config = dict(
    translate=0.06,
    targets=['finding'],
    fused_qkv=True,
    qk_norm=False,
    num_experts=16,
    loss='cross_entropy',
    learning_rate=0.0019,
    eps=1e-06,
)
Rows from block 3 of a small image classifier, named by matrix and row number. Rows with one number within an expert belong to one neuron, the router's apart. Each number is 128 + 32 x the weight over its row's rms, rounded and kept within 0 to 255. All counts start at 0.
Before each expert's rows are labels from the 100 images, of 14848, where the router gives the expert most weight on average: "responds to" is what is common among them; "colour at peak" is the nearest of a few named colours to the mean colour under the peak. Only what is clearly more common there than usual is listed. The data: retinal OCT scans (Kermany 2017). In brackets: how many of the 100, against the usual share in percent.
# router: router (model.blocks.3.mlp.router.weight, 16x192), inputs 144-191
# up: expert up (model.blocks.3.mlp.up, 16x48x192), inputs 144-191
# down: expert down (model.blocks.3.mlp.down, 16x192x48, transposed), outputs 144-191

# expert 4
responds to: finding: normal (78 vs 51.6)
colour at peak: grey (56 vs 23.3)
router.4 [127 105 137 115  89 124 134 115 114 106 141  61 104 102 130 187  89  99 110  74 156 108 186  85 132 104 171 125  85 158 154 115 161 135 108 151 134 133 108  96 140 120  68  96 168  79  54 147]
up.0 [129 140 138 146 133 128  88  93 125 119 118 159 209 121 168 129 181 187  91  87  89 121  85 130 128 108  94 139 137  91 127 124 153  98 166  89 138 154  73 112 143 131 120 134 141 131  93 126]
down.0 [192  74 160 160 103 162 111 152 122 121 154  96 123 136 128 148 137 142 149  89 123 160 123 134 159 140 120 113  31 112 133 168 132 134 119 135 140 115 119 116 126 124  31  94 134 130 153 143]
up.1 [152 168 115 179 130  94 109 107 110 144 148 163 235 137 103 121 128 154  87 131  81 198  81 146 141 150 110 108 131  99 109 159 136 142 167 107 136 115 159 135 132 151 160 156 159 122 111 104]
down.1 [ 64 146 105  96 129  90 125 155 151 135 107 174 167 173 157 103 143 105 132 101 135 108 107  93 145 110 188 204   1 139 135 142 133 101 146 162 188 126  88 153 106 139  47  86 143 100 157  97]
up.2 [184 173 121 147 146 155 150 121 115 139 131 159 255 153  97 147 137 133  82 155 102 211  90 136 161 157 142  94 130  69  90 122 162 131 143 102 145 103 147 176 119 154 193 150  99 155 145  93]
down.2 [ 52 130  95  88 144 196 126 131 163 135 203 150 129 116 149 138 121 104 110 153 161 160 108  93 146 130  70 173  59 142 142 104 166 146  97 135 100 104  73 155 136 117  92 141 131 125 100 122]
up.3 [113 154 106 187 140 110  88 110 105 119 119 189 255 113 156 124 156 165 101  88  75 103  96 150 133  95  77 153 150  98  95 152 116  84 168 127 127 116 110  79 165 112 152 143 133 157 135 134]
down.3 [206 143 172 199 123 173 166 133  80 103 117  87 102 133 123 104 151 162 118 115 169 136 127 116 150 132  64 174  85 116  98 104 117 129 139 137 138  98 133 153  82 117  82  91 140 106 163 111]
up.4 [115 156 121 142 172 129  91  78 159  97 109 172 168 183 133 105 165 166 120 163  59 123 103 135 154 144  72  95 146  90 131 130 122  77 114 114 108 108 126 152 132 117 115 169 113 154 161 137]
down.4 [226 145 138 174 141 215 121 106 164  99  95 118 137 132  79 114  97 140  99 104 139 106 127 135 114 127 141 127  72 100 131  80  96  78 102 103 125 131  88 110 146  95  94 128 129 148 150 152]
up.5 [ 75 127  55 140 119 106 108 166  87 107 140 106 128  79 181 127 100  87 138  86 117  90 133  84 106 114 129 155 104 145 163 137  98 158 182 147  98 144  87  91 115 109 107  95 159  65  51 172]
down.5 [ 89 155   0 121 174 120 153 126 112 182 136 145 151 161  96 141 113  88 128 129 143 146 124 115 178  94  98 158   0 129 125 187 100 135 114 139 122 108  91 135 118  87 106 117 107 144 185 149]
up.6 [131 194 163 177  99 113 150 143 102 154 142 142 228 124 154 128 146 151  97  61  60 159 107 128 173 102  88 130 175  72  99 109 135 123 172  77 180 132 135 152 158 126 196 155 152 153  91 131]
down.6 [ 91 152 142 118 128 106 107 117 113 161 124 173  92 166 132  91 150 109 125  70 138 154 146 107 154 117 105 131 128 134 183  89 165 141 118 183 110 129 171 117 151 153  72 112 108 103 135  97]
up.7 [149 144 125 163 112 122 137  96 121 159 193 153 192 132 115 119 159 159 127 120  85 162  85 154 150 170 113  81 140  99  89 147 134 147 189  84 128  79 168 147 123 130 174 150 129 123 106 102]
down.7 [ 67 112  59  78 140  70 137  98 126 158 157 117 136 174 158 132 149 151  98 124 124 135 111 154 158  90 136 180  62 125 142  95  76 126 134 154 144 137  95 120 124 112  93 126 144 143 161 136]
up.8 [108 177 111 145 132 142  80 113 124 144 145 157 208 136 118 109 151 156  96 109  69 125  80 106 119 120  96 158 124  96 133 118 125  79 177 107 122 126  94 115 202 155 110 172 146 148 100 131]
down.8 [146 114 102 224  98 198 114 142 138 152 125 112  92 149 131 203  56 155 103 114 170 178  94 138 152 135 109 134  38 148  92 179 168 167 161 153 143  86 141 130 111 131  40 159 123 111 134  87]
up.9 [105 108 172  85  84 130 139 149 157 193 150 103 144 148 138 127 138 128 159 107 117 112 110  84 113 106 165 154 122 157 151   0 123 136 151 160 143  66 138 166 141 143 111 110 147 121 128 101]
down.9 [180  82 200  74 116  87 141 146 115 118 126  82  96 155 113 170 129 141 138 146  77 160 119 131 143 130 100  75 211 127 138 123  94 122 128 110 100 162 142 165 113  94 159 154 131 110 135  78]

# expert 12
responds to: finding: choroidal neovascularization (70 vs 29.3)
colour at peak: grey (64 vs 23.3)
router.12 [148 139  99 119 160 102 112 123 103 152  90 162 173 111 144 149 164 155 107 117 151 132 133 173 100  45  87 119 161 147  96 118 136  74  97  94 183 169 125 140  89 102 175 112 174 145  86 167]
up.0 [103 134 115 113 155 119  82 127  74 144  81 149 203 141  90 121 152 196   0 105 114 118 146 158 137 105 121  96 222 147 134 106 176  81  92 121 162 154 103 176 115 145 165 138 157 107  79 120]
down.0 [134 104 126 139 125 164 135 128 128 113 123 125 134 152  84 128  68 134 138 136 180 124 116 146 134 126 193  78 186 112 158  84 128 149 106 132 116 157 104 129 130 136 128 116 134 125 130 123]
up.1 [ 88 119 124 128 120 223 149 138 147  58 129 122 198  90 127 118 125 155 181 166 111 131 126 121  82 133 163 102 184  83 150 111 138  94 123 131  72 106 107 164 133  81 126  89  67 147 213 142]
down.1 [110 105 154 135 146 146 106 142 178 133  93 155  92 109 110 188  73 138 111 149  92 111 144 142  70  97 112 118 121 140  66  99  98 158 118 121  54 142 137 104 127 132  71 168 129 121  67 130]
up.2 [130 136 155 121  72 114 146 140 125 129 199  66 104 137 139 127 117 109 187 110 113 112 128  89 148 157 112 160 110 109 122  99  92 215 185 169  91  74 124 141 180 138  84 132 105  96 124  98]
down.2 [205 119 156 185 105 137 133 173  87 115 134 173 192 140 119 103 105 172 108 147 119  83 140  96  98 116 179 100 131 141 100  88 141 131 113 107 126 122 162 100 127 113 153  98 104 124 113 133]
up.3 [148 125 134 118  87 147 173 151 187  99 161 121  73  78 172 154 116 108 215  92 155  91 140  96 118 122  98 200  75 129 122 125  84 138 153 130 103 141 114 109 151  83 105 120 151 126 109 166]
down.3 [147 111 145 124 107  82  99 107 145 126 126 130  95 131 132 144 138 158 167  99 117 159 115 146  87  86 154 147  63 128 151 108 115  77 162 147 113  69 112 142 110 133 151 102 138 138 111 109]
up.4 [ 85 125 154 102  80 168 108 105 107  96 166  97 181 119 153  93  87 126 136  72 117 128 144  92 174 159 111 148 179  96 128 104 112 130 116 182  93 104  72 147 181 123 115 158 115  90 131  83]
down.4 [195 128  85 111 102 102 155 158 133 191 126 121 243 128 115  99 156 165 129 165  58 168 122 154  77 148 218 166 115 126 114 108 107 104 142 112 136 123 175 142 122 132 110 160 123 128 129 107]
up.5 [141 127 169  90 136 107  74 171 138  94 141 118  87 168 135 124 125  86 172 120 162  69 136 133 159 192 105 161 104 123 186  85 123 157 111 175 113 114 140 171 103 136 102 113 135  82 152 128]
down.5 [175 158 148 163 123 144 119 114 135 184 110 140  76 139 100 156 105 176  95 145 145 109 112 115 153 175  70  86 174 141  63 112 109 145 138 104 128 135  97 145 146 132 131 149 130 122 128 110]
up.6 [ 53 150 164  50  78 150  98 142 117 119 168  99 173 136 137  90 127 149 111  82  77  83 111 114 156 138 107  91 147 126 174  99 114 140 155 168  91 100  99 163 189 141 118 180 138  93 112 106]
down.6 [173 183  84 148 141 123 142 122 181 159 131  69 222 148 145 157 154 152 130 104  83 125 150 136  60 125 235 113 178 112 126 151 134 118 140 106 147 140 128 119 156 160 136 115 115 150 111 146]
up.7 [101 133 186  93  66 165 108 114 136 120 187  97 128 114 138  97 150 111 137 120 114 101 109  92 166 170 103  95 137  96 169 109 115 188 165 172  84  86 107 160 166 110  87 128 110  82 120  85]
down.7 [182 178 176  97 109 102  83 133 136 182 115 108 217 103  58  85 160  93 138 156 105 108 189  73 123 160 134  97 147 112  68 103 107 126 113 122 141 119 173 148 146 139 159  67 131 125 140 110]
up.8 [106 129 203  93  53 166 100 105 117  98 161  78 155 127 112  93 106 117 120  83 118  80 120  76 153 147  99 117 157 107 141 104 115 148 146 161  72  94 121 144 166 145  91 132 113  82 128  88]
down.8 [151 146 132 187 140 208 178 147 155 166  88 108 154 106 121 138 154  92 125 141  83 100 132 138  91 126  81  75 175 124 141 183 147 117 120 119 113  98 149 108 118 115  94 133 105 125  80 109]
up.9 [ 97 121 169 145  93 146 138 129  96 107 172  65 120 125 119 122  75 101 167  80 129 130 136  99 165 150 136 144 108  76 140 118  97 218 165 148  93  69 138 115 161  95  56 148  71 101 121 123]
down.9 [195 124 167  96 112 206 127  89  98 128 103 105 236 153  80 161 125 126 117 139  88 176 126 123 143 140 196  79 180 122 135  91 133 100 110 127 149 117 150 107 146 151 124 131 138 138  79 102]

# expert 11
responds to: finding: choroidal neovascularization (60 vs 29.3)
colour at peak: grey (95 vs 23.3)
router.11 [149 157 100 169 159 117 184 129 184 109 157 159 127 141 164 130 126 124 159 168 108 174  89 153 111 155 123 129  88  97  96 169 126 144 147 101 119  79 165  84 106 171 119 104  94 189 181 133]
up.0 [125  93 158 138  67 174 135 129 132  89 109  66 123  55  87 111  91 132 136 108 170 128 206 103 139  76  93 127 122 136 120 111  88  91  88 150 121 195 103 123 170  61 128 128 143 131  84 136]
down.0 [188 111 138 204 125  99 105 152 140 182 126 119  91 160 178  90 206 149 155  98  56 117 113 132 165 144 110 102  75 105 122  91 153 113 148 148 106  89  96 113  93 140  86 143 129 151 152 126]
up.1 [111 165 143 108  97  92  92 196  95 188 186 118 155 160 109 108 154 120 138  47 101 135 115  77 144 137 118 144 154 177 135 106 135 150 149 144 154 115 111 144 140 141 134 141 148  53  26  61]
down.1 [165 150  90 192 148 165 109 168 134 137 188 101  94  55 138  97 102 114 114 126 195 115 157 112  96 107 179 111 137  97 123  91 120 147 103 121 104 160  97 159 133 159  74  70 124 126  49 149]
up.2 [102 153 135 101  94 113 104 146  61 140 156 122 168 165  81  89 153 158 129 120  79  78 110  75 149 150 121  55 175 111 148  98 160 162 149 169  59 104 104 167 150 147  93 141 135 111 115  69]
down.2 [101 106  85 137 145 148 130 184 154  79 142 116 104 114 120 155 105 152 155  95 204 136 193 166  89 134 126 154 129  99 175 141 147 114 112 107 119 135  82 147 128 154 127 107 147 154 160 103]
up.3 [116 118 139 132 113 192 141 116 127  73 130 102 119 128 133  53  98 123 141 175 137 139 125 132 106 168 158  97 136 120 131 114 113 127 127 131  49 128 141 149 131 105  99 109  98 136 175 118]
down.3 [155 124  91  75 135  96 157 103  90 143 168 171  99 108 116 130  93 135 123 185 182 159 124 143 114  97 156 130 110 138 148  79 133 128 169 107 132 130 115 137 203 132 193 129 146 166 136 168]
up.4 [111  88 179  86  83 173 118 156 127 125 138 117 118 107 117 131 116 132 111  64 144 156 166  64 158 123  82 147 159 159 127 123 106 112 123 178 157 151  85 130 198 118 112 149 143  90  80 110]
down.4 [197 113  58 146 135 156 105  91 113 152 155  80  65 114 112 119 168 167 151  91 144 126 122 136 169 146 162  94  68 103 104 166 165 124 144 167 130 117  92 161 116 157  69 133 139 121  91 163]
up.5 [128  72 211 100  60 139 153 150 173 125 153  81  82  76 140 155 108 124 157 118 149 102 169  50 148  65 132 101 149 150 171  66 128 125 124 148 105 119 151 176 136  77 162  98 157 114  89 132]
down.5 [ 45 125 142 113 137  76 125 117 147  70 140 133  32 112 133 134 128 115 128 151 194 135 155 142 170 101 177  86 176 132 184  59 121 135 122 151 128 135 132 138 115 109 227 144 133 122 178  94]
up.6 [ 96 141 170  78 125 136  84 132  96 149 199 112 101 137  79 125 147 158  86  93 103  70 146  90 122 110 124 147 188 176 161 108 110 134 170 163 110 139 110 148 177 118 134 109 147  87  43  79]
down.6 [188 121  74 152 124 170 137 142 126 137 101 114  48 110  91 133 125 126 143 136 167 123  95 110 161 147 167  14 136 149 136 158 112 147 109 139 157 158 206 104 107 139 106 144 108 155 130 105]
up.7 [137  70 154 117  78 174 114 115  92 114 109  72  82 140 123 130  72 145 135 164 162 164 164 145 116 154 132 158 118 128 138 114  92 131  88 163 131 146 124 127 129 147  82 184  64 139 182 116]
down.7 [143 103 147  65 102 100 134 117 152 173 105  95  97 144  78 116 193 100 109  96 101 165 120 107 108 182 117 220 147  75 160 122 153 140 126 139 116 123 132 133 132 145 166 126 141 135 174 149]
up.8 [121 130 210 124  69 118 118 134 133 125 168  82 109 159 100 138 135 110 140  86 110 107 135  87 195 109 105 107 145 138 167  70 118 139 137 150 103 103 123 167 135 117 117 138 143  77  87  81]
down.8 [122 164  96 153 105 200 111 138 108 138 145 111 206 147 127 151 130 144 122 152 157 124 166 105 145 162  62 141 116 155  91 227 139  67  99 162 176 124 101 145 110 126  83 111 115 146 134 126]
up.9 [130  43 168 119  75 178 131 104 120  88 104  73 119 110  98 127  73 157 134 139 206 119 196  82 124 137 104 117 136 113 132 118 107 101  86 149 128 165 121 148 150 129 110 135 100 131 159 134]
down.9 [187  85 135  92 153  88 128 124 126 150 106  76 120 106 108  77 151  99 103 138 105 169 112 131 183 139  76 130 133 140 156 124 132 162 114 145 140 133 106 118 132  98 110 177 145 127 160 150]