python train.py --arch="vit" --model="image classifier" --translate=0.06 --targets=["finding"] --qk_norm=false --layers=14 --width=192 --positions="learned" --pooling="attention" --eps=1e-06 --grad_clip=5.0 --lr_schedule="constant"
Rows from block 8, named by matrix and row number. Rows with one number belong to one attention dimension. Each number is 128 + 32 x the weight over its row's rms, rounded and kept within 0 to 255. All counts start at 0. After the name is the row's rms in percent of the matrix's.
# v: attention query, key and value (stacked) (model.blocks.8.attn.qkv.weight, 576x192, the v third), inputs 0-191
# proj: attention output (model.blocks.8.attn.proj.weight, 192x192, transposed), outputs 0-191
v.149 074 [142 165 112 137 159 100 119  99 110  98 131 207  70 143 116 101 117 195  84 109 130 131 103 164 133 119 117 123  98 132 135 133 129 113 103 136 135  66 138 123 113 128 145 120 104 119 114 133 116 170 109  94 149 136  97 106 176 167  71 168 126 155 136 166 110  43 159 134 103  98 120 116  90  98 146 153 176 135 166 115 117 142 103  47 213 132 134 115 135 113 105 133 128 150 125 134  93 126  96 119 135  93 104 185  83 114 183  93  94 113 175 108 143 119 104 189 117 147 109 137 125  99 160 120 102 132  47 150 164 177  50 157 137 106 223 119 106  94 137 143 140  94 164 110  88 133 128  87 172 152 117 194  81 130 131 163 121 125 119 113 130 158  31 118  71 138  63 152 153 136 119 167 105 140  98 146 152 104 137 160  80  63 146 150 140 166 140 132  85 111 126  60]
v.150 109 [102 129 111 131 149  68  90 142 139 146 177 107  86  93 115 123 177  99 127 123 114 108 124  73 119 153 121 199 143 102 118 100 122  85 114  70 136 133 132 104 114 143  84 178 140 176 114 121 132 106 149  87 100 148 126 145 131 160 120 109 150 191  25 129  91 166 122  65 155  92  50 148 125 139 157 117 155 158 145 113 129 168 127 140  54 102 182 167 141 147  71 132 151  75 126 144 158 123 170 136 135 105 157 137 131 142  76 135 124 141 174 118 104 146 119  85 182 144 146 163 169 168 104 140  97 109 203 137  93 103  81 105 145 126 138 150 151  87 128 140 135 203 107 162 167 130 122 158 101 162 193  91 175 105 152  92 133 129 130 119  94  63 200 150  85 136  95  83 116 120 169 123 118  75 129 120 139 171 142 130  96 138 128 116  80 127  96 149  61 154 190 165]
v.151 107 [161 133  96 122 124 144 152 155 153 125 109 169 151 102  62 160  91 165 164 145  95 152 150  82 133 145 128 143 110  64  77 194 108 111 117 153 164 105 101 109 125  83 120 117  72  67  99 120 119 173 136 181 161 121 120 101 128  68 141 137  99  42 209 167 123 101 121 173 115 143 184  94 123 172  96 178 156 140  86  99 140 158 129 127 203 136 107 159 106  88 157 137 110 190 166 166  93 165 119 115 156 127 110  78  86 180 135 134 134  82 136 157 123 139 129 132 110 139  38 135 160  96 158 160 139 172 108 120 128 173 160 155 141 135 113 149 122 185 128 110 136 118 182 121 151  83 117 135 149 119 119 139 152  92 106 167 123  80 167 141 120 162 126 105 161 125 173 135 110 148 106 118  74 165 103 134  88  58 113  94 110  65 107 124 106  66  95  93 122 160 145 183]
v.152 081 [190 122  70 135 180  83 115 156 101 133  99 171 116  30 113 162 130 137 120 130 100  79 134 108 108 127 118  83 119 124 156 140 133 146 132 101 115 102 123  86 123 143 169 140  99 118 125 127 137 151 125 127 126  99  87 155 191 161 100 118 127 120 153 148 104 117 128 191 141 138 127 139 131 112 155 135 145 100 115 114 112 124 129  76 196  86 182 157 143  86 101 127 191 174 146 200 132 117 125 142 206  66 109 129 115 181 171 160 100 123 155 104  99  86  80 164 119 152 126  94 129 126  97  84  92  60 119 131 202 136  61 185 132 181 182 190 166 117 134  96 145 151 142 111 171 151 128 157 136 149 135 137 122 127 158 136  55 174 111 145 141 177 138 135 121 166 150 134 116 168 138 116 105 130 161 136 120 141 135 133 156  55 149 127 124 115  57 110  59 149 202  78]
v.153 091 [164 121 154 133 168  90 116 132  76 129 134 165  94  57 133 117 152  75 132 127 105 107 114 114 148 152 146 214 121  57  78 194 158  44  75 107 151  91 128 100 127  92 154 135  95 136 127 129 150  97 130 126  79  98 136  81 187 136  90 136 151  97  86 146 160 131 115 128 167 107 120 128 162 162 129 174 150 106 156 131  97 156 186 135 145 126 167 169 113  88 119 154 129 103 170 212 150  84  85 100 163  82 149 112 100 165 107 163  92  97 185 155 161 104 108 165 147 181 159 127 104 130 200  99  90 145 160 153 110 137 114 123 107 187  69 147 125 124 108 168 127 126 161 154 172 109 134 138 108 145 193  96 112 100 114 149 176  81 135 131 136 141 183  93 108 159 138 123 116 134 129 170 154 150 173 110 176 121 141 107 107 107 120 103 113  85  74 132  45 141 164 142]
v.154 109 [ 79 100 100 132 151  59 105 122 128 148 173  91  81 130 125 115 160 118 117 129 112 119 130  53 103 170 110 188 142 115 152  85 112 104 140  69 128 143 105 119 133 152  93 183 148 174 102 139 118 117 158  82 130 120 133 156 129 160 125 118 161 196  45 128  62 184 132  72 169 112  63 126  90 135 148 126 134 168 131 116 131 151 116 156  40  86 179 153 137 136  63 134 164  90 133 129 149 144 158 147 139 106 136 141 146 131  78 115 134 167 147 117  94 136 109 105 200 151 132 143 185 169 108 144 103  96 215 131 117 104  87 111 146 100 147 139 146 107 121 119 125 227 117 147 153 117 138 146 105 137 183  90 180 108 142 103 138 168 139 124  92  66 181 153 101 151  87  93 110 113 162 108 119  83 125 110 122 171 129 120 128 140 136 119  91 118 130 155  82 148 221 148]
v.155 077 [115 162 127  95  98  95 127 172 188 165 148 119 156 161  79  93 113 223 126 178 105 136 142 109 104 111 118  78 106 117 164 115  85 144 131  96  77 115 111 146 116 121  92 201  84 166  70 161 141 188 156  89 163 127 135 151 117 121 133 131  91  69 131  84  81 105 158 128 160 139 162  82 113 147 146 124 173 144 107  89 170 115  55 133 231 108 167 146 143  96 124 114 177 166 143 113 116 174 144 155 171  81 127 116 113 153 115  90 146 160 129  92 124 115 146  96 125 132  44 135 148  80 101 150 121 148  97  96 193 154  90 166 124 110 144 123 144 137 169  78 131 162 154 123 128  94 129  99 160 109 119 167 154 120 115 158  45 161 159 170  97 145  82  99 149 132 151 135 108 118 104 138  66 147  64 120  77  89  98 153 123  98 103 143  88 135 107 148 111 149 142 145]
v.156 079 [140 113 124 130 120 153 155  66 115  98 138 153 110 153 178  87 112  94 115 127 173 157 112 204 139  88 146 114 129 185  95  94 149 198 118 164 140 129 142 192 107 135 170  94 151  71 173 128 138 112 100 159 164 134 105 125 138 149  84 135 150 145 140 125 158  91 147  84 152 122 141 118 103  64 137  98  95 118 139 153 119 116 113  66 148 120  89  75 124 150 174 146 168 114 105 122 110 118  95 144  84 127 130 147 113 100 187 148 123 131 101 118 149 154 165 149  58 125 175  92  91 152 143  93 142 143  60 135 130 142  96 146 108 106 149 113  84 131 144 143 125  67 146 109  60 153 137 102 149  95  47 170  95 124 129 123 186 173 113  80 187 136  67 106 122  96  71 160 155 152  90 131 180 140 177 131 162 142 104 142 109 117 138 156 181 192 143 115 200 105  86  47]
proj.149 090 [143 168  96 160 170 139 133 169 177 143 139  98 141 120 115 132 120 178 155 103 134 140  98 154 147 110  83 153  85 164 139 181  97 164 149 149 163  49 164 105 128 142 167 122 140 139 133 172  97 123 133  81 149 128  79 117 113 138  88  77  75 100  75 215  21 146 145 113 152 144  42 143 112 122  79 112  63  91 124 125  99 146 131 144 113 174 160  75 135 162 102 134 103 110  68  90 123 114 170  96  86 110 107 122 117 125 113  72 134  99 147  85  86 140 144 147 143  92  68 110 124  50 114 135 111 107  77  99 110 125 147 115 168 155 152  90 101 172 100 220 132 129 100 113 162  99  90 124 164 121 187 133 111 113 126 191 156 165 106 130 148 152 119  87  92  98 125 101 173 125 114 147 147  85 140 153 141 106 102 132 104 145  83  78 101 107 149 125 131 140 149 114]
proj.150 102 [112 165 152 131 151 130  99 125 129 108 150 172  84  98 129 102 114 156 120 123 144 146 123 151 135 135 189  44 117 132 158 149 132 143 122 130  74  36 158 172 169 118  94 128 118 179 181 134 142 119 113 120 102 127 126 132 141 100 150 128 103 156 139 155 131  77 156 141 139 108 123 106 142 104 120 138 115 144 129 145 126 132  90  52 135 103 120  93 157 113 154 106 149  73  51 108 127 183 124 146 150 102 179 132 115 129 154 132 113  99  69 166 112 111 167 190 132 138 122 154 143 109 185  79 155 146 100 137 152 163 129 115 150  94 107 174 158 136 255 131 102 123  84 140 104 115 140 129 146 159  76 133 102 159 136 109 185 139  97  72 118  61 133 138 108 143 118 145 108  95  62 118 198  74  67 119 118 113 117 175 131 120  79 155 220 170  98 132 161  90  94 159]
proj.151 093 [148  56 118  99 151 107 122 109 185 113 141  63 195 135 137 107 120 158 115 114 113 118 120 100 133 105 131 149 113 123 122 132 148 150 158 113 147 214  45 130 150 118 160 136 114  40 115 121 106 177 118 112  64  76 115 119 141 111  49 104 151 115 169 139 146 201 156  90 122 133 129 148 127 128 132 152 158 138 158 109 113  69 118 142 115 175 122 126 104 134 129 141  79 169 113 150 161 132 116 164  40 149 191 123 143 129 135 114 114 196  94 123 135 136  77 126 124 129 160 116 148 149  60 127 111 164 167 146 127 105 125 122 103 144 108  78  95 135  96 120 124 104 158 125 168 145 109 144 101 105 128 115 125 115 122 155 102  74 154 165 135 255 137 113 114 153 149 155 164 119 204 157  76 165 121 141 150 156 131 146 150  88 172 139 173  93 125 168  93 137 121 136]
proj.152 104 [117 129 175 110  92 185  78 149 149  88 151 105 159 191 166 145 129 125 116 149 151 128  94 170 110 154 121  90  84 165 169 177 138 144  91 116 126 154 127  74 119  56 152 133  44 127 115 127 137 167 157 128  90 140 148 109 131 131 151 132 116 149  95 186 107  92 124 128 136 166  44  83  89 152 102 125 138 118 133 179 153 161 108 153  92 152 120 124 143 121 122 156 108 144 120 105  98 110  67 154  92  88 205 169 142 132 182 123 136 133 184 139 112 157 174 158  91 102 101 176 156  71 182 136 147 150 140 156 100 154 121 166  95 148  86  81 114 109 130 128 153 138  68  84 124 118 102 147 212 108 167 119  82 183 159 141 183 191  89 131 111 139 116  87 134 129 148 159 179  86 135 114  74 156 140 102 145 112 107 147  56 119  75 164 161 146  90 135 132 144 123 166]
proj.153 101 [158  99 153 118 156 109 120 122 211 159 120  90 138 194 129 154 103 124 134 131 138 124  90 187 124 208 154  87 142 115 199 124 134 153 149 114  64 132 113 114 126 106 147 174  78  79 100 163 158 147 131 145 114 108 120 172 160 113 179  93 139  76 156 156 105 140 134 180 130 142 114 142 132 112 115 135 189 134 152 107 125 105  63 136 109 112 100  96 140 124 127 126  98 119  59  97 119 117  87 132 131 139 192 127 110 156 174 121 152 169  77 163  96 182 145 160 103 101 148 137 140 132 134 101 169 202 120 222 145 179  99 138  53 108 110 117 168  94 146 100  80 167 103  97  90 163 152 104 148 141  69 123  90 119 135 109  82 159 157  84 132 118 112 120 116 198 131 123 133 131 118 176 130 142 114 127  89  94 167 133 136 114  75 119 216 152  98 105 141  74 128 181]
proj.154 099 [ 99 194 146 147 145 128  95 160 120  90 182 183  97 106 139  99 110 132 106 133 146 148 131 134 116 115 181  75 119 134 141 149 112 125 112 130  59  29 149 170 154 113  78 129 110 173 222  99 137 114 105 137 111 167 130 120 131  89 133 148 118 171  97 128 138  77 180 109 131 115 134 101 130  99 125 137 131 147 132 156 114 146 107  16 128 114 134 111 170 105 176 118 149  88  77 122 119 166 150 157 154 106 154 151 119 131 155 123  98  76 109 158 137  94 171 198 138 149 156 156 143 104 174  83 154 124 107  81 150 159 133 107 156 119 129 185 137 122 224 157 128  92  91 144  96 122 132 154 150 139 118 139 105 184 130  96 161 160  92  80 133  68 138 137 110 124 147 159 114 106  78 117 185  78  69 130 139 143 115 156 111  93 100 189 203 167  96 131 166 121 104 153]
proj.155 097 [ 95 120 122 155 142  99  93 130 154  86 108 159 124  94 167 194 159 166 127  98  90  86 138 105 135 106 124  83  62 143 143 145 113 141  74 124 123 102 132 149 160 117 144 103 150 124 132  99  75 148  80  94 119 106  45 148 110 122  93  77  93 182 102  56 112 174 158 131 142 180 144  52 119 105 148 131  82 141 126 164 108 130 177  91  97 174 150 138 162 121 171 144 126 110 143 116 123 146 107 136  80 100 175 147 142 125 108 133  96  93 135 100 125 103 159 139 109 164 117 100 188 111 157 164 110 178 170  84 109 112 109  63 159 133 118  99  84 160 100 172 154 108 152 119 158  90 119 152 101 117 176 100 162 159 159 168 154 132  86 114  95 185  77 121  81  83 161 143 186  94 174  98  97 161 137 134 179 162 102 117  75  89 161 132 138  66 115 208  84 155 126 119]
proj.156 084 [132 152 116 155 114 137 206 159 131 156 140  93 118 138  94 129 126 153 130 124 144 141 101 150 144 134  90 215 144 133 119 144  89 136 147 157 153 117 169 102  97 111 104 119 127 113 113 177 108 114 227  93 145 158 162 101  78 157 121  98 127  70 106 131  71 124 110 130 165  92  77 150 151 147 120 122  69 113 133  96 129 163 120 145 161  86 125 130 130 130  83 139 113 119 195 122 148 100 167  92 158  85  52 123 144 153  97 102 136 104 142  79 127 115 139  59 124  99 125  73  56 139  69 149 145 123 136  65 105 113 139 139 148 170 176  81 105 123  93 133 178 115 163 137 142 156  50  93 119 114 143 153 180 136 102 147  74 174 101 150 132  91 104 142 172 116  94  69 103 136 111 188 133 118 141 151 142  96 135  76 128 167 122  94  60  76 172  54 126 161 163 107]